A small self-supervised image encoder, trained from scratch: num experts 8, width 192.
Rows from block 5, named by matrix and row number. Rows with one number belong to one attention dimension. Each number is 128 + 24 x the weight over its row's rms, rounded and kept within 0 to 255. All counts start at 0. After the name is the row's rms in percent of the matrix's.
# q: attention query (model.blocks.5.attn.q.weight, 192x192), inputs 0-47
# k: attention key (model.blocks.5.attn.k.weight, 192x192), inputs 0-47
q.7 092 [123  86 113 175 126 145 158  94 121  57 107 134 108 120 104 112 130 157 186 105 127 145 139 137 121 127 125  84  98  84 152  78 112 159 115 127 116 125 186 148 117 164 107 142 136 112 156 137]
k.7 096 [145 126 135 115 112  95 112 108 114 148 136 116 139 110 106 113 114 129 125 108 150 150 148 159 159 134 139 134 141 106 110 121 136  94 113 134 110  92 149 162 121 151 128 133 132 129 102 122]
q.8 087 [147 105 126 163 119 143 137  68 137 141 117 137 116 117 128 180 156 176 126 146 116 195 170 132 118  87 129 109 116  94 135 130 132 113 121 142 107 150 154 154 166 151 117 142 130 109 118 127]
k.8 091 [ 74  99  79 106  93 117 120 122 172 149 158 118 111 113 108 152 116 140 103 121 117 149 144 129 126 129 115 106 133 107 135 114 129 151 156 160  78 138 166 132 126 138 135 130 114 141 145 118]
q.9 093 [ 90  86 161 163 129 123 138 122 136  86 126 141 114  80 119  81 112 147 143  98 114 198  97 111 146  98 108 119 108 110 138 127 152 133 111 135 136 168 122 108 100 146 109 116 143 125 149 125]
k.9 088 [132 119 113 102 106 130 129  91 125 118 107 121 136 111 129 103 125 147 122 131 135 170 136 149 144 106 143 106 145 124 143 150 123 129 173 110  85 130 121 178  88 148 150 114 110 114 142 138]
q.10 090 [154  83 140 122 111 136 119 145 114 155 143 138 148 126 137 113 148 133  84 123 131  92  91  93 105 138 127 134 148 131 117 103 133 130 107  91 142 147 124  62 125 129 114 152 127 124 176 149]
k.10 104 [ 87 114 112 124 129 120 123 116 104 100 113 116 155 121 147  90 130 139 168 153 143 130 101 135  95 121 123  95 155 136 138 125 123 126 156  85 106 118 130 102  90 116 123 124 144 133 196 162]
q.11 108 [107 109 102 146 113 118 134 119 106  44 129 139 117 165 110 136 128 126 206 122 111 125 126 146 118 145 115 103 106 145 141 101  92 154 156 108 108 102 141 144  93 141 118 123 134 126 161 153]
k.11 099 [134 172 154 121 129 119 118 113  86 118 141 131 136 122 120 103 107 135 114 151 144 123 150 151 157 163 143 149 163 121 143 136 191  98 104 172 146 111 122 137 126 143 137 131 128 124  71 110]
q.12 094 [101 102 141 115 116 147 126 162 156  95 156 135 101 139 112  99 132 128 111  95  97 172 104  98 117 137 148 121 108  83 140 146 114 107 135 145 119 144 151  86 120 147 117 134 126  82 128 116]
k.12 099 [ 83  99  95 100 115 112 118 149 112 124 114  93 157  95 122  93 108 102  98 150 129 110 131 122  88 123 139  89 161  87 103 118 104 130 150 105 100 136 162 121 127 155 149 104 146 132 180 129]
q.13 073 [ 77 181 131 153 123 142 147 144 116  76 124 115 139  98  75 125 125 116 150  96 112 158 128 156 144 173 130 107  73 120 119 133 172 109  98 128 127 142 141 150 145 112 129 110 137 141 110 117]
k.13 079 [114 120  98 116 120 136 108 145 139 137 106 116 133 105 107 133 134  74  47 106 124 115 129 120 111 164  97 144 123  78  74 128 105 134 145 136 139 174 116 137 143 146 128  99 105 138 113  93]
q.14 081 [129 122  71 145 138  88 141 101  94 124 100 119 156 131 138 156 131 129 181 129 129 126 141 179 139 122 100 119 115 164 132 126 122 178 139 125 128 109 119 184 133 103 124 109 131 176 126 134]
k.14 090 [187 166 168 137 148 142 138 122 134 143 131 152 109 149 129 140 121 138 157 132 126 144 136 125 189 132 131 163 115 155 145 139 151 122 112 167 149 109 106 139 147 101 110 146 107 118  47 126]
q.15 078 [124 120  93 164 127 117 136 140  68 139 117  89 151 113 111 126 115  88 141 118 130  75 117 166 121 124 122  99 128 165 105 112 121 162 113 110 114  87 125 134 125  91 127 106 114 159 128 134]
k.15 074 [184 192 176 150 164 129 153 133  99 125 100 131 113 145 138 140 152 131 166 148 166 110 127 142 176 127 108 161 129 157 128 137 151 137 119 128 155 131 114  95 136 106 120 163 145 126  96 134]
q.16 099 [ 91 168 184 124 129 148 147 138 139 143 134 115 133 105 112 109 123 134  92  99 130 186 135 146 139 144 123 137 101 123 102 146 173  69  86 119 121 160 103 138 139 113 117 144 135 123 100 131]
k.16 109 [ 73  98  76 122 107 138 114 122 166 125 126 101 118 125 124 149 144 111  74 100 115 115 110 111  91 145 107 130  93  84 100 132  96 136 146 112 108 175 125 123 135 132 110 108 122 119 177 119]
q.17 082 [ 77 143 126 139 128 149 153 156 114  59 132 119 102 108  96  86 111 126 184 115 111 111 127 113 121 154 154  87  48  71 141 113  98 133 115 109 132 129 176 117 123 158 140 137 135 113 161 127]
k.17 084 [173 117 130 132 124 132 110 113 117 168 108 110 142 128 104 143 126 130  65 139 147 119 134 140 152 141 128 158  97 144 118 141 118  92 105 133 141 131  95 168 142 151 117 170 134 123 101 115]
q.18 098 [ 88 159 163 106 135 109 140 197 141 127 150 121 112 117 135 104 132  87 111 106 137  92 103 113 140 181 147 136 109 113 101 157 135  98  88 122 149 158 163 127 160 141 145 128 141 127 118 111]
k.18 113 [179 101 117 146 137 134 124 147 129 165 113 121 132 127 132 167 131 107  66 123 101 100 110 120 110 144  97 175  87 116  88 138 110 157 116 116 150 189 124 137 148 134 105 130 122 134 146  97]
q.19 086 [185 112 150 120 138 118 101 120 109 187 126 135 155  99 154 117 137 111  98 139 144  81 106 112 127 107 109 154 171 139  94 116 116 151 112  95 152 156 117 115 126 139 138 130 123 157 149 132]
k.19 095 [169 123 170 152 137 120 135 105 115 116 112 158 129 140 159 129 148 167 192 134 144 137 108 140 132  96 135 137 128 191 157 135 141 132 130  98 139 103 107 115  99 112 115 167 145 135 151 159]
q.20 083 [106 115 123 168 121  79 128 155 161 108 125 106 119 134 113 179 142 120 120 103 123 162 128 138 152 119 125 146 148 143 132 121 158 121 136 142 117 147 118 146 109 115  87 155 116 124 113 109]
k.20 089 [103 108 160 112 154 131 151 137 100 117 120 123 129 133 153  82 116 151 137 116 145 125 131 172 137 135 139 131 160 105  88 152 144 152  96 130 117 110 147 126 108 128 117 118 132 107  92 120]
q.21 080 [126 145  86 135 146 114 159  94 120 154 107 109 114 118 125 129 122 143 170 141 157 152 175 166 144 126 118 134 146 121 125 130 131 152 110 162 138 104 113 170 151 112 144 114 128 157  94 127]
k.21 095 [188 144 152 135 148 142 133 151 158 179 144 133 104 149 113 158 124 131 115 110 109 143 136 115 175 131 121 158  79 125 122 139 143 122 117 149 150 147 114 130 155 117 127 142 109 128  54 122]
q.22 108 [ 67 123 111 126 129  98 145 133 115  55 120 139 139 128 108 128 137 135 132 109 108 130 110 147 134 135 112 115  93 133 138 138 124 110 103 116 132 137 145 163 118 144 120 121 123 140 136 113]
k.22 082 [106 129 133 108 145 148 151 132 130 104 106 129 124  99 111 122 145 123 106 114 120 135 123 170 141 152 137 135 144 108  87 145 138 118 119 122 121 117 100 120  68 144 129 107 125 128 115 119]
q.23 077 [150  90 147 130 104 117  97 125 129 138 168 150 139 135 155 122 145 148  97 110  99 119 107 112 105 105 129 132 155 108 113 115 122 113 124  93 152 161 129  63 106 127 117 157 118 116 149 153]
k.23 084 [100 105 118 125 102 102 128 103 122 109 127 136 165 122 160  82 126 158 170 157 138 133 135 135  85 114 135 100 174 135 152 132 124 138 141 104 112 102 146 113 103 133 144 116 125 144 194 145]
q.24 105 [104 117 148 119 102 139 129 147 151  65 166 149  97 157 100 118 108 117 122 102  89 140 102 113 124 152 156 105 108  95 145 139 118  95 157 142 126 119 167 120 102 143 125 131 121  84 130 139]
k.24 105 [ 84 112  94  90 117 111 102 147 103  92 131 103 155  86  99 100 100  90  93 146 132 111 125 112  88 137 138  98 176  88  95 124 118 130 148 111 105 136 162 134 118 159 149 100 132 128 163 109]
q.25 088 [151 126 159 151 114 158 124 150 138 111 139 106 119 143 103 113 123 126  99  97  87 146 106  99 116 119 161 116 100  92 135 128 122 108 134 119 110 152 140  88 113 139 108 147 123 101 155 135]
k.25 107 [ 77 114  92 102 104 106 118 114 111 107 117 106 155 102 134 104 116 113  97 146 140 100 129 114  84 129 126 102 169 100 114 113 110 123 137 115  98 130 151 100 127 142 144 117 139 133 192 130]
q.26 068 [215 148 176 156 142 121 128 113 120  97 138 141 144  92 109 111 118 117 128 123 123 118 141 154 124 142  94 139  68 124 124 113 161 125 140 130  92 122 126 151  95 169  91 126 153 124 122  85]
k.26 071 [ 93  95 135 128 102 129 112 130 101 102 134 156 133  84 121 137 135  75 126 121 115 151 123 145 128 170 113 150 158 111  63  81 128 132 141 153  99 157  84 132 103 149 104 129 119 132 107 138]
q.27 089 [105 156 163 131 161 129 143 135 128 162 104 114 129  90 135 126 117 127 138 151 178 144 149 143 163 126 121 135 131 143 118 139 186 108  93 148 141 154  96 163 126 121 131 131 120 163  92 115]
k.27 093 [196 125 142 156 155 162 145 133 148 155 127 139  94 144 121 155 147 117 116  95 105 151 113 100 154 122 123 160  73 135 115 121 127 124 110 146 145 142 112 154 143 127 107 124 117 109  85 117]
q.28 105 [121 187 161  90 132 131 121 158 133 191 136  96 133 101 131  98 141 102  85 137 151 122 112 134 141 149 133 158 147 131  95 167 180  92 109 125 155 146  86 120 136 106 148 143 129 141  87 109]
k.28 103 [131 116 130 162 133 154 144 155 166 123 131 123 111 128 145 148 151 102 115 110  88 113  89  75  88 148 113 122  87 119 108 117 111 132 119 110 138 186 115 108 130 119 124  96 116 133 163 121]
q.29 088 [178 147 160 119 136 179 124  78 152 153 132  94 109 139 135 129 148 145 109 142 143 123 166 100 120 106 161 120 141  90  98 133 126  89 123 132 130 156 130 131 154 141 168 171 131 101 126 127]
k.29 099 [ 71  73 107 123  95 102 116 140 161 161 160 115 136 119 109 156 116 104  85 111 107 129 129 103 110 133 119 126 122  98 116 108 117 115 123 144 121 130 155  98 153 129 110 135 128 162 142 120]
q.30 085 [148 117  44 117 121 136 143 144 117 120 101 113 124 135 121 164 150 125 165 147 136  62 151 155 113 161 131  74 113 108 116 153 109 149 124 124 139  83 166 133 156 111 132 109 115 141 121 120]
k.30 084 [131 170 124 137 136 135 132 141 132 136 136 129 127 146 114 161 121 124  93 142 117  93 118 115 112 162 107 133  78 129 182 129 172 111 111 161 186 163 136  96 169 117 114 131 133 147 116  93]
q.31 079 [ 95 107 134 160 115 124 124 139 115 135 123 101 139 173 116 156 128 129 104  99 114 180 113 125 140  85 116 141 145 176 147 109 127 131 150 156  76 124  89 102  95  98  71 107 114 120 139 143]
k.31 084 [112 137 116 100 144 109 107 120 106 108 130 115 137 138 146  96 145 163 156 138 177 125 130 155 149 101 151 109 193 120 110 137 132 174 152 109  73  94 135 108  98  99 132 154 122 103 133 135]
q.32 104 [103 182 153 102 149 152 152 172 126 160 121  73 124  94 126  70 122  99 144 130 148  82 119 134 149 178 140 129 117 148 104 155 144 118  84 125 146 140 116 116 124 118 175 136 132 145 109 103]
k.32 095 [179 124 160 158 134 137 123 135 123 144 108 121 121 139 129 178 140 104  87 123 113 116 103  84 107 138 126 147  64 132 103 130 125 135 100 115 160 157 104 129 144 120 111 141 123 119 135 126]
q.33 098 [131 144 186 128 129 138 134 148 153 192 135  95 125  90 139 119 139 143  96 122 142 179 124  91 144  96 134 144 131 130  95 131 178 103 103 158 135 176 101  94 141 110 120 152 135 116  98  90]
k.33 084 [ 93  69 101 123 120 122 139 143 153 172 128  95 121 152 146 132 128 135  89  93 108 141 121 115  85 105 133 112 112  96  80 132  90 159 158  95  68 151 151 114 138 113 124  98 112  97 177 149]
q.34 097 [179  84  83 133 127 105 108 111  96 172 125 137 168 112 162 171 144 133 131 129 127  66 139 141 102 111  90 115 169 144 119 115  91 168 104 100 155 111 127 111 144 128 122 109 138 170 151 135]
k.34 102 [156 159 160 163 138 118 141 124 120 131 129 168 125 168 165 124 126 186 198 157 147 135 128 137 138 112 109 140 118 172 169 135 163 138 132 122 154 117 129 106 119  95 122 159 139 142 134 138]
q.35 073 [155 116 179 165 130 138 108  80 189 167 142 168 115  87 159 127 147 161 109 130 125 187 144 103 140 118 116 150 132 100 128 122 141 119 135 141 137 190 148 142 139 156 125 170 142 124 109 117]
k.35 081 [119  67 140 114 106  91 121 118 160 166 154 143 125 123 136 130 118 114 118 107 111 178 135 118 131  86 140 140 126  96 112  94 120 138 152 119  78 139 153 154 117 133 127 112  85 132 113 149]
q.36 088 [ 92 157 166 108 126 141 148 121 140  83 124 147  97 125 124  83 133 145 128 110 124 150 129 103 143 147 139 133  94  94 131 124 154 102  99 144 139 152 149 140  97 160 136 139 149  94 135  97]
k.36 093 [117  74 124 103 106 123 112 144 148 124 135 108 149  82 115 115 121  87  53 115 132 147 142 124 103 143 145 132 162  82  70 137 105 119 122 109 112 131 132 164 102 150 131 114 120 127 129 128]
q.37 081 [104 132 126  74 126  83 121 166 104 149 140 127 145 148 152 112 127 100  83 137 154  73  93 148 118 149 115 141 160 157 113 166 104 144 136 117 123 124 113 127 109 115 162 104 119 145 132 119]
k.37 089 [169 179 164 154 162 158 139 149 111  96 109 153 136 151 143 135 131 121 168 153 120 106 115 111 121 118 134 132 116 163 135 142 143 124 108 104 182 136 106 126 120 119 128 124 128 125 116 132]
q.38 097 [103 116 161 177 134 149 144 114  97 101 121 119 119 106 108 102  96 149 153  95 110 179 137 126 126  90 123 137 113 136 168  88 116 158 121 150  84 123 136 104 112 125  96  89 131 105 161 136]
k.38 092 [153 126  90 105 124 126 102 109 100 138 112 113 134 157 132 105 124 159 141 156 166 133 173 151 146  87 134 128 149 142 135 155  96 142 180 128  76  91 111 143 107 102 132 173 141 102 141 140]
q.39 097 [120 122  97 109 126  99 126 104 103 135 113 159 147 121 129 125 113 129 170 167 140 116 130 168 141 133  95 128 141 168 154 125 123 155 133 139 121 116 108 161 116 137 130  99 139 159 114 120]
k.39 099 [183 168 160 147 149 149 141 109 141 121 128 152 100 139 121 152 149 135 156 113 115 154 147 131 185 126 139 151  97 155 142 122 146 122 112 154 139 115 106 153 118 123 138 124 125 113  64 123]
q.40 092 [150  74 138 137  98 112 102 155 108 131 164 143 146 134 137 130 151 126  97 118 109  96  71 107  87 144 121 123 136 119 120 123 115 129 124  86 144 141 145  78 126 139 101 140 136 126 169 147]
k.40 105 [ 86 131 118 129 124 110 131 114  97 100 116 124 161 122 149  95 128 148 164 145 144 114 109 137 104 111 119 105 174 151 140 117 141 125 153 100 111 113 142 116  98 121 139 129 145 147 188 156]
q.41 095 [199  74  99 156 123 138 126 112 127 119 128 126 141 151 138 171 140 155 119 117 121 129 139 117  91  92 137 100 143 107 139 104  80 143 145 110 105 111 134 109 144 127 112 123 132 112 157 165]
k.41 082 [ 77 124 105 136 111  85 126 104  99 124 142 132 162 153 143 114 118 172 181 151 141 102 137 142 116 112 123  98 149 147 162 118 146 131 140 134 118  98 156  88 129 119 126 124 143 146 192 151]
q.42 115 [ 80  86 136 172 125 128 154  83 126  87 133 141 122  97 114 137 104 161 133 102 118 210 138 107 122  92 136 111  92  84 162 117 131 125 130 144  92 141 159 131 141 151 103 118 129 121 151 148]
k.42 112 [161 111 101  94 125 108 129 114 147 154 126 112 133 131 116 132 128 158 118 114 148 161 165 154 157  96 118 124 116 116 126 129  93 129 173 117  87 118 133 158 123 141 137 154 124 112 114 135]
q.43 086 [190 121 135 152 125 160 122  92 148 134 120 170 127 118 133 167 122 150 106 158 115 183 150  90 136 106 137 126 111 110 140 107 141 116 151 153 118 136 158 143 160 157 107 122 136 104 130 128]
k.43 086 [ 57  97  78 102  88 109 125 114 156 118 150 120 128 101 116 129 132 119  98 113 107 115 142 137 104 143 119 102 139  99 133 110  87 124 149 127  83 127 141 136 125 160 137 103 117 139 161 121]
q.44 077 [ 64 163 136 110 145 102 140 135 112 136 106 106 121  93 126 106 102 114 136 137 153 166 136 131 169 143 113 143 117 131 119 149 174 121 121 156 118 153 106 158 123 130 127 100 140 149  99 108]
k.44 095 [198 146 155 146 153 162 143 142 165 154 121 131 101 133 120 155 139 116 125 110 117 136 132 132 170 128 132 168  82 131 114 136 123 123 114 128 136 154 114 158 125 129 116 142 111 116  65 129]
q.45 072 [165 200 100 120 116 140 131 102 128 129 122 137 150 152 121 184 125 123 145 170 129 121 171 139 116 157 130 112 128 126 105 120 161 105 151 117 153  65 111 177 143 110 127 115 105 147 121 152]
k.45 080 [ 98 181 105 160 150 133 117 138 139  95 152 135 115 100 113 120 131  82 101 136 109 101 136  86 128 176 126 110 122  92 145  96 127 129 115 147 175 175 139  91 139 150 133  92 129 150 131  92]
q.46 092 [174  74 125 148 100 112 112 116 110 141 132 141 176 130 150 138 155 143  97 125 128 121 101 102  94 118 117 128 143 132 119 114 125 126 129  85 138 142 127  84 135 119 110 137 133 139 176 157]
k.46 105 [ 77 130 109 132 114 112 125  99 100 102 115 143 153 136 156  94 131 159 178 154 134 120 116 139 114 113 116 100 171 144 160 125 145 129 149 105 118 113 125  95 101 113 131 118 149 139 181 154]
q.47 084 [126  95  85 133 138 117 140 121  97 170 103 100 155  93 141 120 143 129 149 128 163 100 129 165 124 123  95 116 125 144 111 131 108 174  95 103 131 115 110 128 145 113 130 115 130 162 124 125]
k.47 095 [200 158 176 158 141 138 150 116 140 162 122 151 119 173 149 138 131 174 176 138 135 150 121 123 164 110 121 151  83 175 151 134 158 130 109 136 154 125  98 141 139  86 109 156 122 131  86 137]
q.48 114 [119 149 136 157 113 110 131 129 116 152 133 164 177 143 112 148 151 140 139 147 133 122 109 151  90 134 128 157  98 147 135 115 125 124 128 108 139  74 131 163 157  95  86 133 122 178 163 147]
k.48 115 [132 152 139 175 108  54  89  54 103 121 171 162 200 147 142 168 157 197 117 106 125 149 131 122 138 120 121 146 143 149 120 101 138 160 138 124 105 124 119 143 150 123 117 108 106 124 152 135]
q.49 093 [122 159 111 134 108 149 145 149 210 160 134 146 127 169 112 191 134 124 171 158 108 165 123 105 118 111 145 101 112 143 135 101 156 116 164 135  94 135 131 156 133  66 145 102 116 146 130 149]
k.49 089 [116 143  87 155 119 120  97  74 116  99 173 122 186 157 133 118 124 153 165 130 151 170 129 115 131 135 150 103 164 163 119 165 150 153 139 130 131  98 140 151 117 136 113 138 100  92 138 161]
q.50 144 [173 109  66 157 106  86  67  89 113 125 152 133 180 198 124 158 136 166 162 129 116 129 150 118 137 133 132 145 119 145 150 102 117 143 147 132 128 109 139 180 155  87  90 102 109 135 145 113]
k.50 150 [155 141 137 194 121  76  87  65  97 134 159 123 158 141 114 143 144 177 100 103 125 128 159 168 153 151 131 173 117 124 115 120 112 168 114 138  86 113  97 158 170 143  87 122 117  79 131 117]
q.51 108 [153 136  68  89 116 134  97 118 165 124 142 116 129 172 139 156 104 162 177 120 141 153 182  93 157 121 128  91 112 103 135 134 139 160 171 160 120 162 153 154 137 128 163  90 114  94 126 105]
k.51 106 [160 131  79 126 116 145 112 122 117 136 150 107 111 120 117 112 118 142 128 150 118 148 140 164 128 151 135  99 100 138 123 169  98 130 103 135 122  89 130 156 125 150 124 147 126  90 108 111]
q.52 097 [131 104  73 151 131 109  96 120 162 138 148 134 161 180 136 147 126 163 147 122 147 139 146  84 140 151 120 159 141 119 118  86 122 136 161 133 114 141 121 149 177 100  72 120 133 115 128 122]
k.52 095 [152 103 140 197 140 108 129 104 132 120 121 123 140 134  96  96 131 172 108 121 128  92 151 141 150 125 151 160 121 110 132 141  92 161  85 113  94 117 133 157 147 104  82 131 126  95 145 112]
q.53 095 [ 98 123 184 106 148 133 112 114  81 112 113 112 108  68 132  82 122 115 101 109 135  91 135 160 153 158 128 145 155 114 119 142 121 134 102 135 144 144 102  79 118 183 122 175 145 102 104 104]
k.53 092 [135 110 180 113 151 174 169 196 150 144  46 104  59 101 117 107 112  68 126 137 116  87 111 116 109 121 125 158 116  92 147 119 107  96 100 116 155 144 124 105 113 125 134 148 156 172 125  89]
q.54 112 [121 136 101  93 109 117 134 147 155 120 150 142 146 130 124 167 118 149 162 151 124 151 124  86 117  99 126  78 115 117 128 116 136 140 169 133 111 135 155 141 135 104 177  69 121 143 145 152]
k.54 110 [119 146  56 126 101 101  82  86 109 100 203 135 176 122 143 128 126 176 131 136 126 171 151 119 147 139 128  62 134 153 107 131 131 145 143 138 101 109 169 153 122 142 145 118 111  89 130 150]
q.55 137 [ 66 164 159 107 115 136 158 140 141 187 124 160 121  88 150 126 126 137 164 140 137 101 147 157 118 133 125 139 131 123 113 160 100 109  98 119 194 109 130 113 161 130 138 158 129 176 127 108]
k.55 125 [115 142 139 136 102  87 120 146 147 123 151 141 106 141 126 154 114  99 167 131 140 132 103 113 124 100 126 123  82 128 130 114 116 113 132 133 141 127 151 153 146 150 130 132 108 136 133  93]
q.56 089 [132 166 156  88 125 142 148 131 103 136 103 131  89  69 129 117 125 114 124 156 122 150 105 145 129 119 134 100 130 119 130 163 145 145 125 133 115 126 131  90  90 162 197  91 137 122 123 131]
k.56 097 [119 149  91  59 113 133 125 154 141 145 157 143 115 114 150 133 121  98 149 157 141 151 113 113 125 122 108  65 123 145 127 124 152 110 170 141 155 143 141 111 100 139 175 119 131 148 114 145]
q.57 103 [156 147 105 104  95 108  80 123 120 150 167 144 162 182 102 152 127 167 162 125 131 146 152 106 146 138 146 125 142 115 139 121 164 162 135 141 114 119 113 184 145  88 102 104 105 119 127 109]
k.57 117 [130 168 117 163  96 121  85  80  85 124 161 121 161 146 123 119 141 170 107 133 101 120 160 182 132 179 151 151 137 136 143 142 123 156 115 118 105  88 104 135 139 131 110 142 113  82 140 138]
q.58 098 [145  58 102 159 142 110 104 122  71 103 118 130 121 101 132 120 143 125  69 127 140 112 112 161 123 153 101 138 127 120 116 145  94  98 122 113 131 138 123 141 107 184  86 136 165 121 129 127]
k.58 095 [177 125 141 125 127 116 154 148 165 146 132 122  94 119 142 144 129  84 125 108 119 136 117 132 139 121 108 138  94  91 116 113 111 123 160 125  90 170 109 103 117 155 186  88 148 129 136 114]
q.59 102 [107 184 183 113 100 151 165 160 120 147 121 143 125  95 102 132 144 100 103 149 123 130  87 159  75 133 142 122 100 127 131 126 136 116  96  94 127  88 101 123 134 114 139 157 128 173 146 163]
k.59 108 [ 86 147 105 120  82 112 112  91 103 116 165 156 196 134 160 144 164 152 137 133 119 149 118 119  91 138 124  99 157 157 131 109 142 131 141 107 137 119 143 114 119 112 152 131 118 176 154 181]
q.60 106 [ 92 136 174  78 122 141 150 146 146 141 120 126 101  74 132 118 118 103 126 140 126 127 119 128 125 100 128 101 158 121 125 146 123 121 142 123 137 158 119  74 107 160 191 144 127  92 100 124]
k.60 099 [ 76 119  73  72 130 166 154 166 131 102 140 125 104 103 147  93 107  88 156 151 116 157 120 128 107 129 138  55 135 133 132 138 138 106 128 136 148 130 161  95  83 142 162 151 139 143 116 147]
q.61 103 [127 117 157 150 140 115 124 115  89 125 135 126 109 102 111 119 131 124  66 120 133  94 107 120 124 108 135 144 111 119 126 132 142 120  90 124 153 102 155 109 122 135 111 139 122 146 130 129]
k.61 099 [120 135 146  97 104 122 107 142 129 151 123 162 138 102 140 207 134 129 105 169 127  99 149 111 142 117 119 128 138 133 131  80 145 123 137 134 140 173 128 126 158 118 144 112  93 160 109 122]
q.62 086 [ 68 150 215 124 123 124 159 156 113 153 108 169 115  75 116  98 129  94  80 130 129 119  82 193  93 118 148 157 107 128 113 153 109 111  85 102 129  68 105 113 128 129  94 151 137 153 116 132]
k.62 082 [ 87 149 157 121 112 104 116 129  88  75 153 139 184 138 137 138 149 112 149 118 127 139 114 116 128  96 129 110 148 147 138 105 153  99 200 137 136 124 134 107 130 124 150 109 117 148 135 155]
q.63 126 [ 90 185 176 106 125 168 172 148 153 170 113 137 105  81 130 113 116 118 154 129 124 133 157 181 119 153 122 129 129 139 127 147 106 118  65 128 177 117 116 115 141 144 155 184 126 153 110 118]
k.63 115 [145 106 165 114 136 156 154 162 152 146  86 140  78 167 119  98 117  80 175 127 131 127  99 120  89 131 124 154 100 131 145 160 132  91 120 118 186 112 109 122  97 133 110 153 146 183 119 122]
q.64 124 [ 91 136 148 123 131 153 185 146 145 142 102 133 106  85 150 129 131 136 134 139 133 119 122 139 111 114 100 104 103 129 120 130 106 104 115 124 162 134 159  88 136 138 157 136 130 161 133 132]
k.64 123 [120  98 118  89 130 114 143 150 162 125 123 145 110 130 151 166  98 116 170 155 146 141 105  74 128  82 114  92 108 138 118 117 141 123 148 153 161 156 159 145 123 137 139 117 128 151 125 116]
q.65 097 [160  65  95 204 155 120 117  96 102 108 123 122 142 157 145 114 142 121  91 124 145  88 130 148 131 133 111 175 129 146 145 111 102 124 131 130 159 122 145 140 132 136  70 136 147 155 138 129]
k.65 099 [160  96 199 156 138 109 139 125 145 156  93 130 125 120 135 163 123 118 112 116 139 102 136 121 158  99 120 168 125 112 128 100 128 139 135 137 114 158  95 134 170 114 125 108 126 135 125 104]
q.66 108 [132  67 136 124 130 100  80 104  96  74 122 103 114 107 131 102 127 117  99 107 149 107 117 131 152 136 118 129 154 136 115 148 102 119 159 140 113 157 111  96  95 185 122 128 155  83 109 101]
k.66 104 [ 97 102 134 115 167 148 167 173 135 111  98  91  60  66 130  97 117  92 106 120 115 117 121 150 127 129 113 112 136  98 124  98 101 110 114 125 107 144 130  83 100 125 159 129 166 100 123  97]
q.67 115 [117 189 125  92  87 161 151 159 191 160 150 145 139 143 108 177 120 141 165 152 116 151 125 117  79  97 144  90  80 128 139 112 134 122 155 127 129 104 134 143 148  89 171 115  94 148 137 145]
k.67 120 [109 139  61 127  83 108 100  84 108 117 201 154 182 141 152 135 143 181 126 148 114 170 141 138 105 167 136  80 131 166 122 138 138 142 128 133 124  95 138 134 120 123 133 132 106 115 138 163]
q.68 088 [150 164 135 127 127 154 145 137 163 121 124  97  98 140 131  99  97 148 108 139  80 150 152 103 122 121 122 112 105 151 155 134 144 150 133 134  78 156 169 103 106  99 164  76 108 131 141 135]
k.68 089 [102  93  92  49 115 155 129 139 116 154 121 151 138 112 148  89 114 147 173 180 147 111 133 106 135 103 132  84 165 148 135 158 125 122 131 134 167 119 152 126 101 120 106 163 136 171 112 136]
q.69 113 [190 105  79 147 128 145 119 115 131  91 122 113 138 175 108 154 134 125 125 135 104 156 117  83 127 135 127  72 108 118 154 105 159 127 151 131  69 172 136 165 100 117 149  88 131 119 154 152]
k.69 090 [176 137  83 108 142 159 126 107 133 136 160 131 170 143 154 129 147 142 131 128 142 142 134 111 135 143 124 109 159 152 115 146 143 156 139 131 129 116 114 132 110 144 131 125 112 117 117 171]
q.70 110 [159  60  57 169 140 101 106 128 120  83 145 102 137 174 128 150 130 138 116 114 110 148 123  84 132 128  98 120  93 120 113 110 142 128 153 142  79 120 145 138 127  92 105  70 138 133 153 154]
k.70 094 [162 110  91 141 142  99 115 102 113 110 128 113 165 124 125 144 122 158 108 131 146 138 143 106 152  94 119 131 139 113 103 103 127 157 161 142  78 148 154 170 152 137 117 100 116 108 145 108]
q.71 114 [179 112  53 149 127 106  89 103 145 113 146 122 162 207 126 169 128 165 170 129 113 151 151  77 151 133 128 123 122 141 133  96 148 150 155 140  95 132 147 180 143  83 118  91 120 125 135 131]
k.71 103 [172 132 104 180 139 105  88  75 120 129 153 131 144 141 112 126 128 168 103 121 125 140 141 171 166 161 140 154 125 142 110 144 110 158 119 133  83 118 106 172 153 136  95 134 129  74 131 108]
q.72 115 [221 140  31 101 121 129 102 105 130 110 139 111 144 163 137 150 135 139 164 121 120 149 155  89 129 126 109  72 101 121 127 111 142 169 153 122 104 155 151 152 124 139 175  74 138 111 143 145]
k.72 110 [178 119  68 121 122 131 120 104 125 166 157 121 136 121 136 147 137 128 114 126 135 166 125 152 133 153 119 110 116 134 116 142 126 142 138 128 121 134 102 152 129 149 133 126 133 117 121 143]
q.73 105 [109  72 120 157 150  93  80 109 107  96 124 126 132 148 151 108 119 147 113 103 131 113 142 119 178 138 119 174 166 151 141 124 114 121 127 155 130 151 122 130 132 122  67 124 133  96 112 105]
k.73 106 [136 116 180 154 161 136 152 154 131 126  69 112  86 115 103 106 107 117 139 117 132  85 134 135 161 108 126 180 123 101 147 119 108 123  97 129 110 140 124 130 135 112 112 127 148 114 132  91]
q.74 083 [ 84 198 215 113  98 153 176 158 137 171 124 153 117  91 101 129 127 105 120 134 125 151  95 157  96 110 157 147 142 124 126 151 137 137 114 118 127  91  82 139 119 126 133 166 121 154 117 115]
k.74 089 [ 77 154 124 109 108 126 104 110  89 103 187 139 181 154 138 121 162 147 149 121 108 167 131 138  97 136 135 103 154 161 134 134 158 105 151 121 152  99 121  94 104 110 135 130 115 152 126 170]